Rows from block 6, named by matrix and row number. Each number is 500 + 25 x the weight over its row's rms, rounded and kept within 0 to 999. All counts start at 0. Numbers have three digits each. After the name is the row's rms in percent of the matrix's.
# ada: adaLN modulation (shift, scale and gate of each sublayer stacked) (model.blocks.6.ada.weight, 1152x256), inputs 0-127
ada.76 084:514504531501481482446546511483525531463530504485505497546528553511496458509496494466437475520498517465454491468519480518526481504501530492521499554520528533463516544459516516512521535557491508524533501526528531548491500502468477515535522469504498500480534499481496520525510510489510528520503491504488476486501447524484528542494516520507522533487496515502479486518514478486527507499460
ada.77 068:523536506495506490458494485504527501477489480500473482473512504511505511517456469492461528491507530497473491519515486477502480504485479517507514512487506499530533520540489540497493516486502504530537458534498479519509471503500520483491468473518484478475498479528495494457477504490518535494505500498503459520444528504518477520445484511499434485516489535502486517475542512520483440526494
ada.78 060:468478479522523472499530509502511490511500460494496605537516514520468505513544461494512502476499493510464498505505494466531525524508470479469518528494487492520502532482485478466550488503514509491513460495483499504519471502512486499475461487468509524435527535502475506474507470477477481499530489530514508509465497493504489516414471496514523505530489489485552493514488498485534486545514
ada.79 077:485504519488479537461516509505486516505491536513499504541478496514471533510510535484524502504503530499494516498488501510520484501496549525493461492499520531460513525484506517524527529501498449505515518498504530509514524505477472542510545473505536550508495510503493477501488505449493521502454503498456504505499525509501528518496508521484534479504464496485518482529466497475472553493492
ada.80 057:470477477475499435474545494516514478453485476524514468495513492496495486464488509470438496480489482511476537495476433519494539506483500469474486522506469490479496487513475466503460502517514500495532486537471485529495510529500458519482492455477548498497467491506547509515555515490460472580492455439509508513481506469500478484543502512490498518469481494499489505475521501509494509515507
ada.81 075:480537472475526494492484497523494475491502464491510489499498515491506504470491479520475482468477501504502540488504490486472530480470490493479532479510474448522520486499467473463511518463519505519584501482481467467499496456501478478481450486475530456506515502539475508503498484486501478503534484485535484507469531471485479481494475486507525489521516494492525532463517486484494450540497
ada.82 075:445510473517465494503488492531448492479534499522505540535482482498502496532465485505491495473514475509477508500514510500477519461490512510458488487484474464501520505483491447485474503506487533489522502451465500488480465459473477457472495501496505496509541514521515524507479481520506466504490532520550511490516491484515516512483485513480496486509513480463515514480483515518498495546515
ada.83 075:490450470437488524521506504484508475505484515526538488505496483520496487473481484493514508501525481501523503505460468511498521515499462517479508460503466485507478490486495454499547436479485498466469506527490471502489530535514494525436472514516480521473478506470519466524548502502508456519526512446487538494516497465525480467545522490473473515494472483516494486493469526491529542491512
ada.84 080:499478493551495449512501514495490498507512479547491514470495527493516488467478441486502484507498461494505482487493492521499511525534490486492535533473496509508479502473503482474507474570462524496514525468506498487517506514512470440503492496551495493480519524494550557494542515499512488501535488495555469447549459488493504521488519499475499467542542484518456463499517492508542475488494
ada.85 075:508443509516518499465525529453512519521523481485506508523465487519477477496492473501482544505565508496466504533481505503508462480527479504499466535521512509472522534475529516494523508528522493467437516505497504504471505496500464505493505515470495509456546476466483506500514532456533513535465496500523476494556505509556530517491531533511533464522467508501515480503478552495507503497508
ada.86 060:507514503455532448476501488489507497509482547522476491441507491530552537484462522536545484485491503498529478483499492504475510507484515517504512501476502454470449468497490522497478523464498487529539493509509508480473539479499511515500488497527514491540503473505554472488538500502520512489516491455519534505502566486488510496540487482478457505506487478509517489424525489488476537450481
ada.87 058:494525508505491510492507515499537501485505478544530525546537512462485485481531530496465461509451520484512511467529501517517524473499529490510515524449507509489495505484483501523539547512520511523557515483512525461513539458478512499510498519519523522551497521506465495532483476517478500481520552505512526499490516505455511514467494494480483519496516492503486482504517457467495516500477
ada.88 056:477519488462481474529483482508509490514475543510523490511501432533530484511471535472476506465495506527485497506506537463493518469474513510483500511469488491454493491536461512506512556465500519506475483562482505508507511480506482535504503530535568529555491476502514473517507520499485502502492503431464511503477549488504496502517470494481427518493499490485506527492526514479446516506511
ada.89 068:501531519495472495485492522508494514452512530485530509540534547498512491484483504497442442510467491471495525440489472535507509539474558487512511504536516507474517507460504496514503534529503487542587510508528520488452523497454489504537532505499521506509521529491466491520507486497498511527508507488510513516499486501453513517567511517475519531491520510483480531502485442479514520514453
ada.90 059:519528500545484503494514502487503500494503513519490528486531549506523494569447490523486493484519474464535507479498467533497486466454499465510526484500497485521476483455499495489499483531469507504543535492513485432442487461478505479478485565527502510510512475464510525502491481527536496483530520503517514505527468474514500503505497499475437504528528482521487488481424508482507541533462
ada.91 085:507532491490472491515500498501494490475510494517533470486526462533536455485517511465529494464505491496491461482537496411482501491480495526489540505415481488483478470497467496484562525464521524506542465508505508499575501459484456485512492475532546518554474499500558494521526468518491503483520508480511513474467530472507473508514460488509474467496522507479476517461514501542471456541480
ada.92 062:524497497480497519492494509505509490488454530501500499512530460523486476496477509474492478490487495480489466469461479506526510529504517513509529494506490532469492494521479508528526482500491474512508513513519486481511520542487483503448511495524510496505473508487517477524501508508493489538536550502481493492499458497491495484497504503462494497494464479482457477494497490485482532508471
ada.93 069:486540508516503486464516507492533514488489464502458532537489542496516485522478458531478507479508490497457519507480476522509494509471522436495484548502512509480483536468491506469493524511499518491514483541494503458475518509504513453524487495497531494471549508504487507527507525513527505508487491497508460459515472503508537534424483505442477478503509477464499469491548511429488512545496
ada.94 072:484520484469540501514516474551438478492461505531534514451513501497512503440484540505493478472477491509525512481487469525504524504438513495486519465497481491522494484527468488498456484475507508537558514498497467495497480536498477529492494502480509512514459531514537475499533509509481496525518472471459521549460507480478471473525471492513512474481458510492533529517474479495480510523494
ada.95 073:487541504504516490483480493538520515528510462480502469520499540510512517482514458508498504481507497500537475505486488514508480509529530453495480516534510514487512505495501504484519495506548504505509491474495492449483484494498491464510520479520478499446539498513537542493521513490538500545472526516527462457531442508505546534481493538452474436511499523522504450513521507458474480491504
ada.96 069:462460479502509456495499506512492488499497490554498551517502493481508489517472456498484457482474456498477535466470479532490555493452513512472534510497482484478465528455489464478477471515506515505519469484492513501488467552492448463481485525551482491461530532490501496553515452502489467554566531476506541530495467493470514519481485501477508533498511467502491501525516471495552479551492
ada.97 071:522534513499487511489487522484484507486480517529581493511516481474482459470561525491470523498518519492515503515490497462526468539519493496514492496470507531483495495516487526504552526487515479493496520512506477459525536464506508512490513469501557500561478472503533491515502502520520520494483487454454479473501475498518504483523505495502474486484519501493450479503524520473449514479497
ada.98 071:506487500499500534488492490490527500494493440474514467493512498470463486439548486483467521522501531508498483525514494492558495518516475463507476517512500554519535540517507509514555472505488509483487488546489482514514478513517529531477511464508499477458480506521525500509492502514482499502485495520459485465470430521504492484447523512565467528436465514528508489522516515506496479523529
ada.99 084:473549489491501480531499456538481493504478559494483518494489506555489562528499504498545523491499462528495541533509468464479497470493510499479483501508493518497445472496493486463467464485461536493491472519478520535522477546534527545535517505514484470519486475531466485480488487513501493470474515490443514533494481496507489494523467465492519493537459476485524489529508512537499526489541
ada.100 074:524533509473556473492521487514489502540471491504486477479484516495570526456512484529524474500484485484520488477449466528507507542511520447518520509516511505494464488497503518494497484500478512531513524512517482456462519537504497523504501508466525500499498491506518497516566544496534505542529455459473493514504479504476516478522493486470489455497481477475517471507511478470495539440478
ada.101 053:495548501515490536508490459516533505514493536461457453500477497471535578472498522467482517504514513511538480518500515497482484473473527479500476486514502487501520480511504493519506527484456529495460517552486507486474517509500560531507524514516540485545500451513487479481473519494517493462462485508446455511480507504521503521489475490510440521505522491521519494503449525457477540486523
ada.102 049:502495490517530452532490482515469494560509499517504456460482432509519514456482515484562509482515511518519428501497544468476504462527482529495512509467488488493475459555488518521495523490492511517454490448497514529541492472499488518489521478521482497530461484491543502471527535482483516514491488501507502510472541496516485506522476501536439484493512511519543519491511518543460487462499
ada.103 082:444522455485516491563488478552510453539461502509496483485510479516539537491501489501534513476467470561542481533486496476490555505489485497456486497479462481512473465541451463468523498491510507476493473511455494479536500519562503493496481509528509508522451487545517477497501495509438460478490517485484499485452531466486454493500463455476458495511525470519512499490504499467480496493559
ada.104 068:455507465490527474523498479508477471538487505478527525493517514481516512462508502519494534493517470541522521546474461509482510493502470460463461486499466476494475448504485449456502489480498509453497491499450459476465505468543483495502480527473519475515483503544485501481537509533489456502461490489501477475520476463529479476527496481500509501513503489515531498508470535480461524489553
ada.105 062:505490504522460505511570511474512502486507505496520501525495546553473486506502488478504522522524497501485506517483481463504480488529488502500504526521506524494449511463510498491540525529543483463511501534499496488514557482511479502522496510510532553481506480494537506518518519453507497502486459470520517472549514478526495512504536507500502472537474493517512477490466523465518534499505
ada.106 050:534466504506542454480492475490506502534505527519548492482496510455524498450508495509511482524506522478523468476465489533465487484549492484527495467531498493518491465510525502523469465499484518519500530425513467523470481485491486494463512524489515463485474478492519530502499514488528493545505467503530498511533478507495509487535530522533493520498501528556483470503477495521502506430481
ada.107 073:510466490522519536502540463491513486528482512495500535482497523492510528521531494515537508510503503496505484506516482480503496465473460490502499477498489526530455499496497497497493447490505524473496529459499467434495483490515521492478482556455515517500501471493473523495478504540497486480508513507496466482524437488509476464480520495510494466549517510513529472548455504496528542487504
ada.108 045:480495478530483525498530500539491481411494488554498505518513450528468496529512475473486529466517498521481543522486485494478512510511500522472476486468475502529488500543475488513488502491537489487514471482473495500573471523492469470466507487517479550491462505510536469538472464450468490522467511480489521505465525480531473503494482506463485497506486501477460491475511533504470473526519
ada.109 058:504486516509481536475483509496442520464521496513496506486521542513475486505500449480457521511536493489511510514487466487483467555538500519496484489516516508552521526493520495493495492531542484475508508475508501492543479517482494488494517481490473501437490531464506520483449468479497518484472485528491490531477469503530501499483519524522593498484520518521467485540507519525526470508498
ada.110 053:513438504539471503484510543500462508487513490574508505491510537527504481517472468460482501552502519490495465501489478507519502504517499520513480500469506524489498529494544481534502464530530501492469500457498511492548525527487458475472521501487513537479494475472525551509498522497504481510500493502522472492506472527496502517475566536474493465496503520462456462506498495489572531507512
ada.111 071:453501458502489499568512485541521453549472508514487483491501467512524514505519511478534515492462487561522475534503527461504557476501483512463496495486466488499492472539460469486526515514510509475485483525459505501544516501562514509498482486514508518542451485546506491481480496516428464473497502490486489467463553474483450498495476446496471489503518469517494493507519495462482504495559
ada.112 059:489503489465460543519499524505502485496486499463552478570549498514499508493524462498521539493523491521521503540458487487516490553506479528483476464511485496518552507520490480498546500462547427456490475503477476471530493547508489491489492494501516522454457537507493433495515481445488487497470548504479516490472531475534476470522500515529522514488541513492494548525463530489493470501529
ada.113 067:494467507472507497520547508482528513489519479491536482553510490490499490509539469490500524507514493510471482522478526483520492486548496510497485550488508544481537541500503509504515524550526475472444483512499525535495472526505477523521539502468509506470502489464484528514505510465476511543469490483486473486512470510519505520454525551518508498471490529469503459558541519501512471469510
ada.114 073:517493515488515535534492512484491512539513494475478443458453460506491522491566527503549520505513511512484507520503547491496472467504480519510508514521517508512512514525510533494521529474496510498460506520511509541499506509519516559539518499505451462517489490503474500470516546479500532487486447483444499545508552514511498476509502503547563481526460517516533543528513512543478481437508
ada.115 052:511523497460515457483476489491496505526525518488526520519448482458490506420507531474461480523515508477504456482533480514506482507512514514511501479507495497462474471478508492498521460485484571538524514469506488554476508480483527503486516495541481485480480497515502509507534541552534495502499527514493491461496467506502510488536508487518468517447478502520494491517491505542488534515490
ada.116 096:511433522517520551471504508488503522521494478491528484522489518519480540519509483511507514531511519498497521513450508498497484484486501493515462493555527525522495544505552520537500483504516455489450498513508488498477501559501499527493518515474483535431540498487476497504526532440515513528475477497491514528555515534504536493510553550514533468512446528493538509536470503483524507500506
ada.117 067:498474506502496490513511496461503510484528472478487477522493496498446526523464523447490526519518513508489494524560511484495485500523482504502467526475508515473497510466517506499534494494452519473463520479490545533511501465493471516526533492472507473526503459494455509490444511494490499483464517502469505503490492517519499526489507500540489461539524492500494477486457521516523506510516
ada.118 074:490519492521496468470525523500481496527525455511490517479487513488521458494513555496535488500506535491461548484545493523518509445495513503501482488490486503434526491488491478529521520472467524502538509467488508501509534448458478483486514513494463525544485515524514539491530528536506477521483491528539494476495490491502513506504500518516473512521450523503511482481512504502479533551497
ada.119 069:514486493499475533512500495510502483452465557465516483525502491534482493488524508492441516503500495515508524519490496508503496564530463473505484483474491518498471474536488514494529503503509514502483503515503466474497515494539490509504479504534506481540476488517503471512454505513485503513495531490448508480511457502507472489545512463481498517511511483526474494477463510470461520454513
ada.120 064:483508478477490487503550470523456478502461545538509522491504437497474525482510519516500500465509497514487521498475503539484519510507520477479496471503474492475513486520482491511474504490484508512507514491479481508461519493490446506464498483488509506541504503523523484528502515501511478539494477457470513523517527481514500488492483497478516466514457470481517478504512518503446547499502
ada.121 056:548537541501472549468492519477519526469522489501537481477546557497512469494511503517493525508528519474521504511518491499521436539492509497539476499496533511517507503497520543500532530499506477511549513496535501467500501470477536519542518499483497518498507509494507520495499478518546553473462470501526513489527508507517507504514517516500506496473516546483446525497496508504481495501470
ada.122 076:503477498482494508548489485498490498542513496544458524511491465513509511537424455491486500504498480507550455500459536530437510485477485482496530515528502448511456474509509494512486522540526504503459525490506509524471519525512509476507490493521527511471500523478524474517485478475490507508517493519554519548516556487499483522529501499457546527468491494509505510482516496485521510519500
ada.123 074:499511500481511500521455483517519497567500504471518471504504433450543518496436497479543514475513498516517498515477533541466491493484502507501478496570495484505489474555489507522458523506516503493448510498494491492451487515504524511492526529534481463503476522503516509518519496490495509558466514476486504511499543491511498484563480509496472519485518512531516528485481519528432476468508
ada.124 094:488540502527526533492455523509526503525508463497481529495473462529451494521513515516542508472498515513524492509525556474516497526523528503492495495490512474493511503532488524494551577473510433514515527470495526467531512430500513476503504502496483536511518504527480509458458482466497523459481527546555494484486569504500519517480471518484524479559502513492517511466491503487447475499499
ada.125 063:502461503515499475518500487471449503512493496504438482451484483524441585505460502483506500524491489515499516509514502481491516498470492477501495533515508503500478483473511516490474465520476508505463523474503518542480539534537526507515494451421528484490498497492454490485476541533481505455505480504502523516513490516491497487475515467481557449490490456493543459472511494499536554527521
ada.126 069:500555509471480487519445537518509503485492500502501472491490461525509513519500522479510508458495513508527500499503551507516492524498517533503517503490505494476529495563473531523508591470544477526520514526499485475508523453473527484506511534578492537545508522510503502456520510488497527481480515505516524498502567491498504524507471541504436517515555542530490517470519502484418464502480
ada.127 080:498469498490521530498467492491504493548485464456543424534471494470532494431510482501467507495505478510531463505447483499523496516505490494498479488565493521543547504506491494503511473527534517481491525515498467498460478513506521511489507473464553470454476490505523526520519511506484496546486475492483475489515454491506494471507519505490512460443485507463467513518446507470471481515496
ada.128 067:461510473456505459494495473518541472476474527484450519491504521518535488499501495511480498473490482514481531501489444520472529468451497499464507498496469478500487494491464455469460493461494532475544429569473486500510472525513458491481465524524489485518475491520529463503526510503471464539519498474471497516467499462503479500477475480487497531477481467490504507498547505494491492550511
ada.129 068:490518503563517498478468507525488501552495481434506529512476492492500494518509486533475521477503513523500458524480505532502481555522502481496439506564505493529515481536487524495483519532565461495503543454487470493444459478520515443510494516479477506443498544543449544489483519499481515531439507541526503498488479507507509495509483505479551488525536514512480520495482510496428470485519
ada.130 076:483394505498517508479540523467477509490505475514491490513476469523445506534539504479498516513517519515447522517492508500516499470514494510484458505476507522484499531485521501519473491498543446450456498515488509565496514548504478526484514474453510532457489521478501503519535548482464494489471465492480528497523515507517529491471544532493559468518451516452503501516511515512511509487514
ada.131 056:510544500493518475482462512497525497547515503471515525536512543436554470426515484495454496510511515489538526495480460564509487476528515515502496531499499492470545491478499485502534542506512525500542506466503511445505517497499492505518520542513471490516460487495504496480518493470512493561497486491487465501500522480505507536522485512526476532510517523509509488534532504445470487515492
ada.132 072:481528488496521486452500499519514487506463520537520503491516517486538506490468514531499476455484492496463536471479447520494514472425543470483499496503483492500474498487460492485487501491477494523585501511494481496477512519486479500476482538492542485520495511518528480533567530507496493516503501462493471525488494470486511491503486499454464510486495478485501491453489484468455549508475
ada.133 070:479475471498490480516508508520504466528484543459497501462498490504491478454523540492512477502469479510514481490490475513506550519498478513484505476507467471454506474490485456492525460496480510494509530508484499482501515489513488536477484484479535518541481477515527482491524536513480454544531503505493497501493487484475469485566487460537512542485494462519532524500459479490523543483515
ada.134 066:515474521494523490513518481490485520446502510514515497458517514493485503448503485489433499524479499494502520503497526464473500519493486478517514513483526514527499502510536521512460488496494522511467473541515506549517488541507491514535492482499512474469534483479521510510486486498493518497515403451507517568519515536482504475514530518522557505510485534526482536533520480547560474483506
ada.135 052:498564491475470544495495483523536488463488518496502515498543540486501510503497474540484534483523483507582513533496449514480476531487494499493471460505484458540507463518486469483485488466515481485537493514482471445480486515507529492495466522538475498496487518526485477504495442510527489495467515515503527474486514469529473498529483483483477557513542502552465543485487531475479472502521
ada.136 056:506416483451524517507507496461519480499506480479545504505503478479516494454508489531504499500520513500529460498484512480503510476497435531497521480520478475532532510510494491507509471496544504479454510489496467506487487486505500522454455516452525530455507499484452499486548488485504486486533480485535567523513521485512478476499509497524513496479497503492573520501456508517534467508498
ada.137 071:502532499486492453515457477517485500468503564486459495491475508535501510501469481489524486495503475490494511479480503513431501483508534536494545495528501444505456452485502499488461510491495508531543485482510517493473518499494484474503503506521507446515497495488509491492437490493518511512529513477524503534502545483498499506528499499502538496500540495486515523496529487529512515466480
ada.138 074:463469482514514501487459488525473494500506502466508490515485504507503490481470438511422487471510439505522520490452455535468521516479508533463502502540480468513498500466495454463478446527532500497524514478487508476480444574504484500493499527497494502423511525499484498512505481489501475564511510506513548546508468484505502492546480495480549539470533472497510550542473505496535468531505
ada.139 053:494514478516479519515504489546499469455451503530519493507528451500498492501547509510502526455492484535488533527464490490489513516487495500480495476457474508517508469554461502495491497464501490483533473498477475471539485529522461480487485476517490505544463491529530460533460474485469490531492513461472507506496547472511466475521477484474513485510500495477469524485531514491433477535516
ada.140 082:518518508478504513502543514491486497519471532511497523471498474493465527492534551548523491496500515495501509485500527534511492500514532474512510471506507505470507486496502528514501535476461472517519543503516497477441566465492497524503513522473468486545506499500491470502506542500522511462507477483486499510549555493498515484499507502501532477521464497504522481475496497469452555480477
ada.141 061:528550524481491519475498488491525516534488514488493481540520504484532502548447481490490539477536517495478476522471476510484453490497508570513485518523517515546488502518489543517474531519496482499465493518509510522458486536500519454521537480517491472487457491476510477493501474487512545473461550539443499511470522494537498522489484525522476522471548531497518483509465532483443482474477
ada.142 056:493497491505470525520456502508452486496522499501543489482504486476495466425547549516477484508494511500544502483513523482499507517538503510504497448475484475506543475522500475519518503470490480505516519420499487509497487446474470497479513464462527517547456521520501514468474469520480487495496515508518533507479512492490482466549507502538489527495536520517477547539499488519481516464496
ada.143 066:507470476500485435539486477490489473493501550459470515449511484501503477498496513502503489518496493499484487490521504494489537536486464519499545493475475485509525466512500481510469465485483523506472503496501501478544464478501526502486484450492523447534489497504476521434463486548482474511549513497516514510499505495495464486522506481554511539506519488516530524501520491577534481512504
ada.144 080:478512485520525459452460503515514490521504479483511468516482534472517484447484476473481482496495520490507492483507459519507527530502518487492468486498482499503510519500499463513519491506504492498530470472476489464553481495456508461460505458492495503489507524517470519458517479517512461528482481521503509478463459503494516521472492520497453512467545504497477466526541496475500459519502
ada.145 056:513559516519500499496474513500505522507538504476515467510480522486525486451487467508470495507499495492521479495526508480472481528545496499520495536497516491502526496496513504482479529508496483528488522478514508516507490454493479458556531467480510480507519481484457544477489500499517522538487502494544492464495454522490505556539482505506455516510543525560455533466514491498498470453495
ada.146 053:521484513505530486500509515453544517592535469467500468490479531492511488485511502460533498527512525482479439491526519477540482471541476505515514535517514528483502519470512521502544506527505505500472524534521524528477524467505507544515511503471513492489507455464474542458539558503499521473512467531494457475508473511507510510475525514562495473521488522529524474518452502500529515449482
ada.147 062:532452501491500513509520494457453498474493507497487512524491495508494461503490492472496524527524481494475500518503478487531483541528458487509519514478499540474520508467503509479512464522494533462468522495509485496493508492522509510504490481465531471507486476482505529506446490526500496508530492499470475473511418502526478484475527478496596447507514464446457457501511518509538520487506
ada.148 061:506514502512518459488517507502511504513509509487439501463452511538553449514486531476517504493497497499419505509515495523512501485478514531505503524522503511444522507475503506500465515485470553497514498497493517490490495468494468501520499504446541489549542472507476551491494522539512497523498496537505472481533501506499510517506495512519511465507495500471493510536506500488492519526500
ada.149 064:515514507514473495461523516487539506475499507576533549531539529484444443540529474516485496501516509481480543491501477492488482463520514477505521502471506505538442509474496504492517505519508492488535510507516498534505543502496480446478492505554489496469513532484482496568502460487526506472524490478530520464512488491509517524456513497459543522496468506513463450480531503485500497518481
ada.150 092:544462552521519529481478532457513545491519476501481484528487522459487504494539517485504484563492534471498505489486528514506467500527518479551482509469558532511498542473563543528517516509476477507450504497539515531518538508488494512538527500526478496485527492465490475500478519483523537475494485497478484483533494559470548511492543507499541480503478504494510508502499472447535498504482
ada.151 073:444457488494503473488506490507497488489495509508485498498505536517476498509486543472472482521472500518497515499503468492507547468480527520475466487494488496485521524465519449514476482511492524479503483537467524561477504530486478550497504459430547548506506476522506503479535530507468453498490477504467515521489512506473508521512511487522505485457469465462535516527492480500542541556530
ada.152 068:536472528510505556478526528461536524522513482484524488540496491464501505513501501499516529523530539489472548523500543496521467504490484493530471514537526540505503535525526543544518530490497456473427523508516485517486543485493515504509518527493496483478525530487459488539532510465515531488469484486508495460533488527524524507476530553516497496509470559527513515496469528469474507476500
ada.153 050:477537511494466513492515496514468509453518505466449494545501499536490497532471507511503480480480491496480526478543511523481506488478538483494490514477506490512485499492476495518470537496453502496531485502497549514479520476458481488543522468459531490522501526504498476503501471515481503463479475465495572516477513495481512525492466490458528499485504474446489514438494481502492510525481
ada.154 083:498455514522497516457474503476484519472512502488473505511468528541478480534506500485507538527543530504481528533495476484510467485523500531499437500494515519511502535484539505509491494475504482461463488487489506532525491507496486502506520501473463532477513489496489485471491509473513504477438498524470496502519495523541527513495527525534537479485500524474506519535494538486501492512525
ada.155 044:528546523471496533478511511475501519477510466494507559467549527495487492540486534547496510507522502478482512508542507471514453511455495455524507493499522487491492515491519521483507509466459478498512498555520482490466477482490549515520489533507452476493531522510494487504524473516533526458507517505490508515496484517512507497497486488525500539508455511494516547480483512522483503533487
ada.156 059:500512501465531498502520514472495503531513552468490529513508542521498530539457512481529514522511489497517482512527461488497491521496489515494487518522505483463505495455507488466510508521480491477505518513499528503469519476525514554521503544473543474524487437480462482477487540477492496468492517504485479543475495491516489506514501482519561472548515476458515514510431512519529540444507
ada.157 087:496476494487522519543479488507478495525479498495516489482504439518495529500498479521533560484540474534560501559457530485465486517505470525488479487509495482523499487537504507489502470486526482461420495498483493484511475550539500506499498518500478514479488502492507476496502484474507504505469494500493530529524549494548488475543495497496516486505507497513496533521485556507488462503543
ada.158 064:489501497541460477499549497507497505489517480491520516535497503455466466513516462423466508485497485497447430504507481446498501520532484520485523534491494525460516504500491496482526505549495529492513487498493511545515475495496504489499486478514519509495512483485492540502470482498472507529510506535512462482471468501508478526462481501524507532505526488495486504522522505537524458542502
ada.159 072:517455500520534544480529529485498489480511458438475477512481513535527512508517500542503501522498519494503460499498511539541502543533483492517471494502498502507541501514509503525518508525503434492503538457504496439471501466488536508485508504428493510485474501510467515462473502465488492477480527550525519505508501504499493481488529506500537512504543506482473491488481497480492509419493
ada.160 056:505508501521520542495497478497449496532471492489509512490525514486488524462497473485479516485518491500520516509474463530492489471445494499500486491523496497523469513505492505497498460516490520477499521507500486437449446540508517528474501547493503520485478501496494525525509501515500502550492510491440511557469477483519488468503487505534516467476501487470537501595460518501480500528501
ada.161 062:491500497462496514535471518495475503495508539511496493490512475490501528495494507522498517507508479519538502527548537493468491483460506512486509490459507462477526487471505500470508501462481491480464486470492540479526491489526461464516491533556498461519496497512528465538463485495506501462504519493526526522478519505511502498481484470503563520505526472482473535461483509532515465478532
ada.162 045:498475496485555465524484508473525499612531491469506498492464531484533519471522499494549461534476501484519442467508513505513514471531490513504530503527501492485484494462513483497530493513502511511490518482513514489465512466506515529497502538459497493496499472484471530462553544507494488483538481525523480497516490499467505496507518500542498471522509505510557487504458464498549521459486
ada.163 070:499503497481469459542471460490495505491507543496470514468502502512462517497484476493505514518505479507503469520537514496467492513507482512501512494473504494506478463487516496468455468478470516495461473466492513524529479467520508464521486490539502441512530497491495506484429496532520493478503537515507473494517476512506499515472495478503473529531514483514500468471525505560543497475526
ada.164 067:488532477456482500523504466516485474449497531489527487466507521503531508425504509515490483480499478493526511480500468480483519497484497540488535452482468467559492460504468458489481482465488537494557487490495466457528482465478521522463472497511538493559470496495511498498506446543495475499529514463502533504489494456501469476511487471499453544449530487486486501505532497496482533486481
ada.165 065:518534494527511480495505468509481498532505506521517505477494488455524522472468530485550496513517525486534447493514489493481488490505500535515506438488491489511541461504511491512473467449502528516492530420498472505573467464483504472471521449504516474543465459507512532473462491520535489494505520530520481486486465504511499512470486497531479478493492523520519472496497513501473495507497
ada.166 064:481500474492486493505467488547490468504467508526530494511501462499522512473518516497520459475455491510521502464450491509487547502506523513481512448491471488504495471530474480518482486453542497523558487472490477466518502523488465477461504477502514535520458501532535486516488491506468472544519503466497523508495545476462488476550492501481493468490515494483486530512512462491463507510489
ada.167 075:462534478514506459518505485526534491522504544518508462480507471476537511477473517482523489466480483528502458503510538521493533532490512475477490521485483479466488469504469486473493516525493528506492505502477512498495488471512472496508500483527513501529531484523560510521531509533482482536490503499530478466486460498486496528521461488478443520507544482545491484487485498483482517449525
ada.168 077:509534519502508483470490493485506529467520527489471514493504551500509485512487491485453490503507485474486487487540464505505473492473513467509513542528520515475516520450505500465462497528466540502513501505516525478502469471493532487534510518528497456517548493478466553483471480554533514500513514527505464477496425518500518541457484498493514532502530488502456478520543497496534474532483
ada.169 081:512504516453519549472500501505518515533481491476519496530488535482505529472487509481524510505516516490524478509478482474511471511472505519511486464537514516496522547486511507501505463475511475493489461534506482511539487570486543534494498473501528504446513501500502473503514493452542509502491475522437519535477474516512514495494499511555518499464467512474529527529449509490519495502502
ada.170 068:521513497463439512528495481509516494444488509497536504513553503528491469477504495491513493519493492496495515498478487503525504556492475495512524483518493531522509505517508492508493478456501489506485469533508471534534478543508470504509503518522473502480484540489539433534512485483508492512520521503479520479508464506492475479539522513533466537455491529501532519514471491507521483519509
ada.171 068:484561496531507458483507490524518496451490489516477498543508523512512516570488455494464506461490488500449525504493452524485503458479520469489497545511498490507473504504471494480458537537484517517542476523489504513486481520512515466514487518502506519493497482506494510556463497495502503522496532506495477526472508478500497532470463491445434509501511482431501502456518502485475495509494
ada.172 067:484502485516517467525488499506488492504502506519461495482482513511517497521452502530471525508492484531481468538517502504477514502481478452491476539497493470479484462510506484463492504542473522497462520513471503527457517474550491454535470497498502467496528508528505525494476542539504483494484496505547444467507515497501488534500496477436510493512511484522507487450510507497510515507546
ada.173 061:500484481499540446467480470496547484527493502489492499489495574478544471462477458520478489519498496495531478496483424504477512497491465489496497495510483473526477488476505470468486445499498520488526471498488472499495488508528514481474454503504510482460499483507523509495524488498518469507527485507518480484494447486497491511508509475495452519496515484542483490488506497485543491491509
ada.174 071:524503524519525497493505530506479522500517468519501495467473505523490509517483490557499486484494487490446528481490515492503481523494512482515517517535527493485455505509508545486493519501513487545521507494535499526463506496500485496538495525470443506473540507493505490534520537473516546489510487482530502507532502518487528507529493497447518462530468512473515525440492480511486490499462
ada.175 063:495511483490521513491497505525466487522520469504519496531471540466490475485507513485509478528490513488525475485518460488485518527539490518496520458483486480502558494492508459493524466487512497523542512423495490534544492495477468513473486426470502501494469489537504520487475478495496475516534512529512529542431480504485481491526495479534564482503493491503490533506472479572544490493507
ada.176 060:541448523490519478473478503470507521481533493496489447455493508517490497499498530482501477554502537471513442476549508491496483494518493499542491503498522510506471475496542521552488490487480505529462522480527516521514534462478524493494521475529504477509502471498551514509490515522533513470499507512533496450529505536483519504509546505539500515526504535518501502465473483548537495435484
ada.177 054:494544488504563438480486510517515491522500527490489527495472510479535469441487470537462486469496494488498485482502443538489510464488507466499495533505481484475521468501462488493484501500492540524542510473493484494466465472502491464506503510513543477504470497503476534488492527500499490595503505451548461497491447479496492519516471511467452507516496511481494512461554498518467500499484
ada.178 068:453521478489478454498489478526476482464475517542485535522525512524549505517489451525500475471473455515489550488469460519478544535483535464465496514464480492503462503468475467466473492516482511499540475484477501470493502513506472446499491490509520502499523527526490490518508475526491465517509530476505505479509472479481514524468478480417488487499524447469492458492548483453496509530507
ada.179 085:544516536505500528447520531482510536479514505485526501544501545491475479468504464497434495509527504449491523483478475538509445500508519488529508510505532525484514535460529528500529500523479503518519537503536496487477509519470470509510524517512484488459537488453500498522498509460563533557511503487491461508543455515514539526507527546519517515516472536508485496531465505479518493504455
ada.180 077:532530540503475474467509495491479540470521538523538517499519528498489496475491484500461473503509506455492506459483498548480462490498552481531516511494536518492485504467525533517460534513496518537536520470543504501466502501451465491537545495497512504488527495475506502529495494471540542542500477463511521536546478517491547525537513541490516509504487542486504493500511485487482506491441
ada.181 059:499512509477517441522512498493516507530481547535445468478501471512555532532445512464508512493503465518440511518503480529501500451440522531493512523505510505459488511492493519481504507499492525503474454541504522526521504549527522569524519493499564481523493455497509481506571517524502523512503456477415488494487514497502502491525488488528465506456494480476529482491516508499484518523506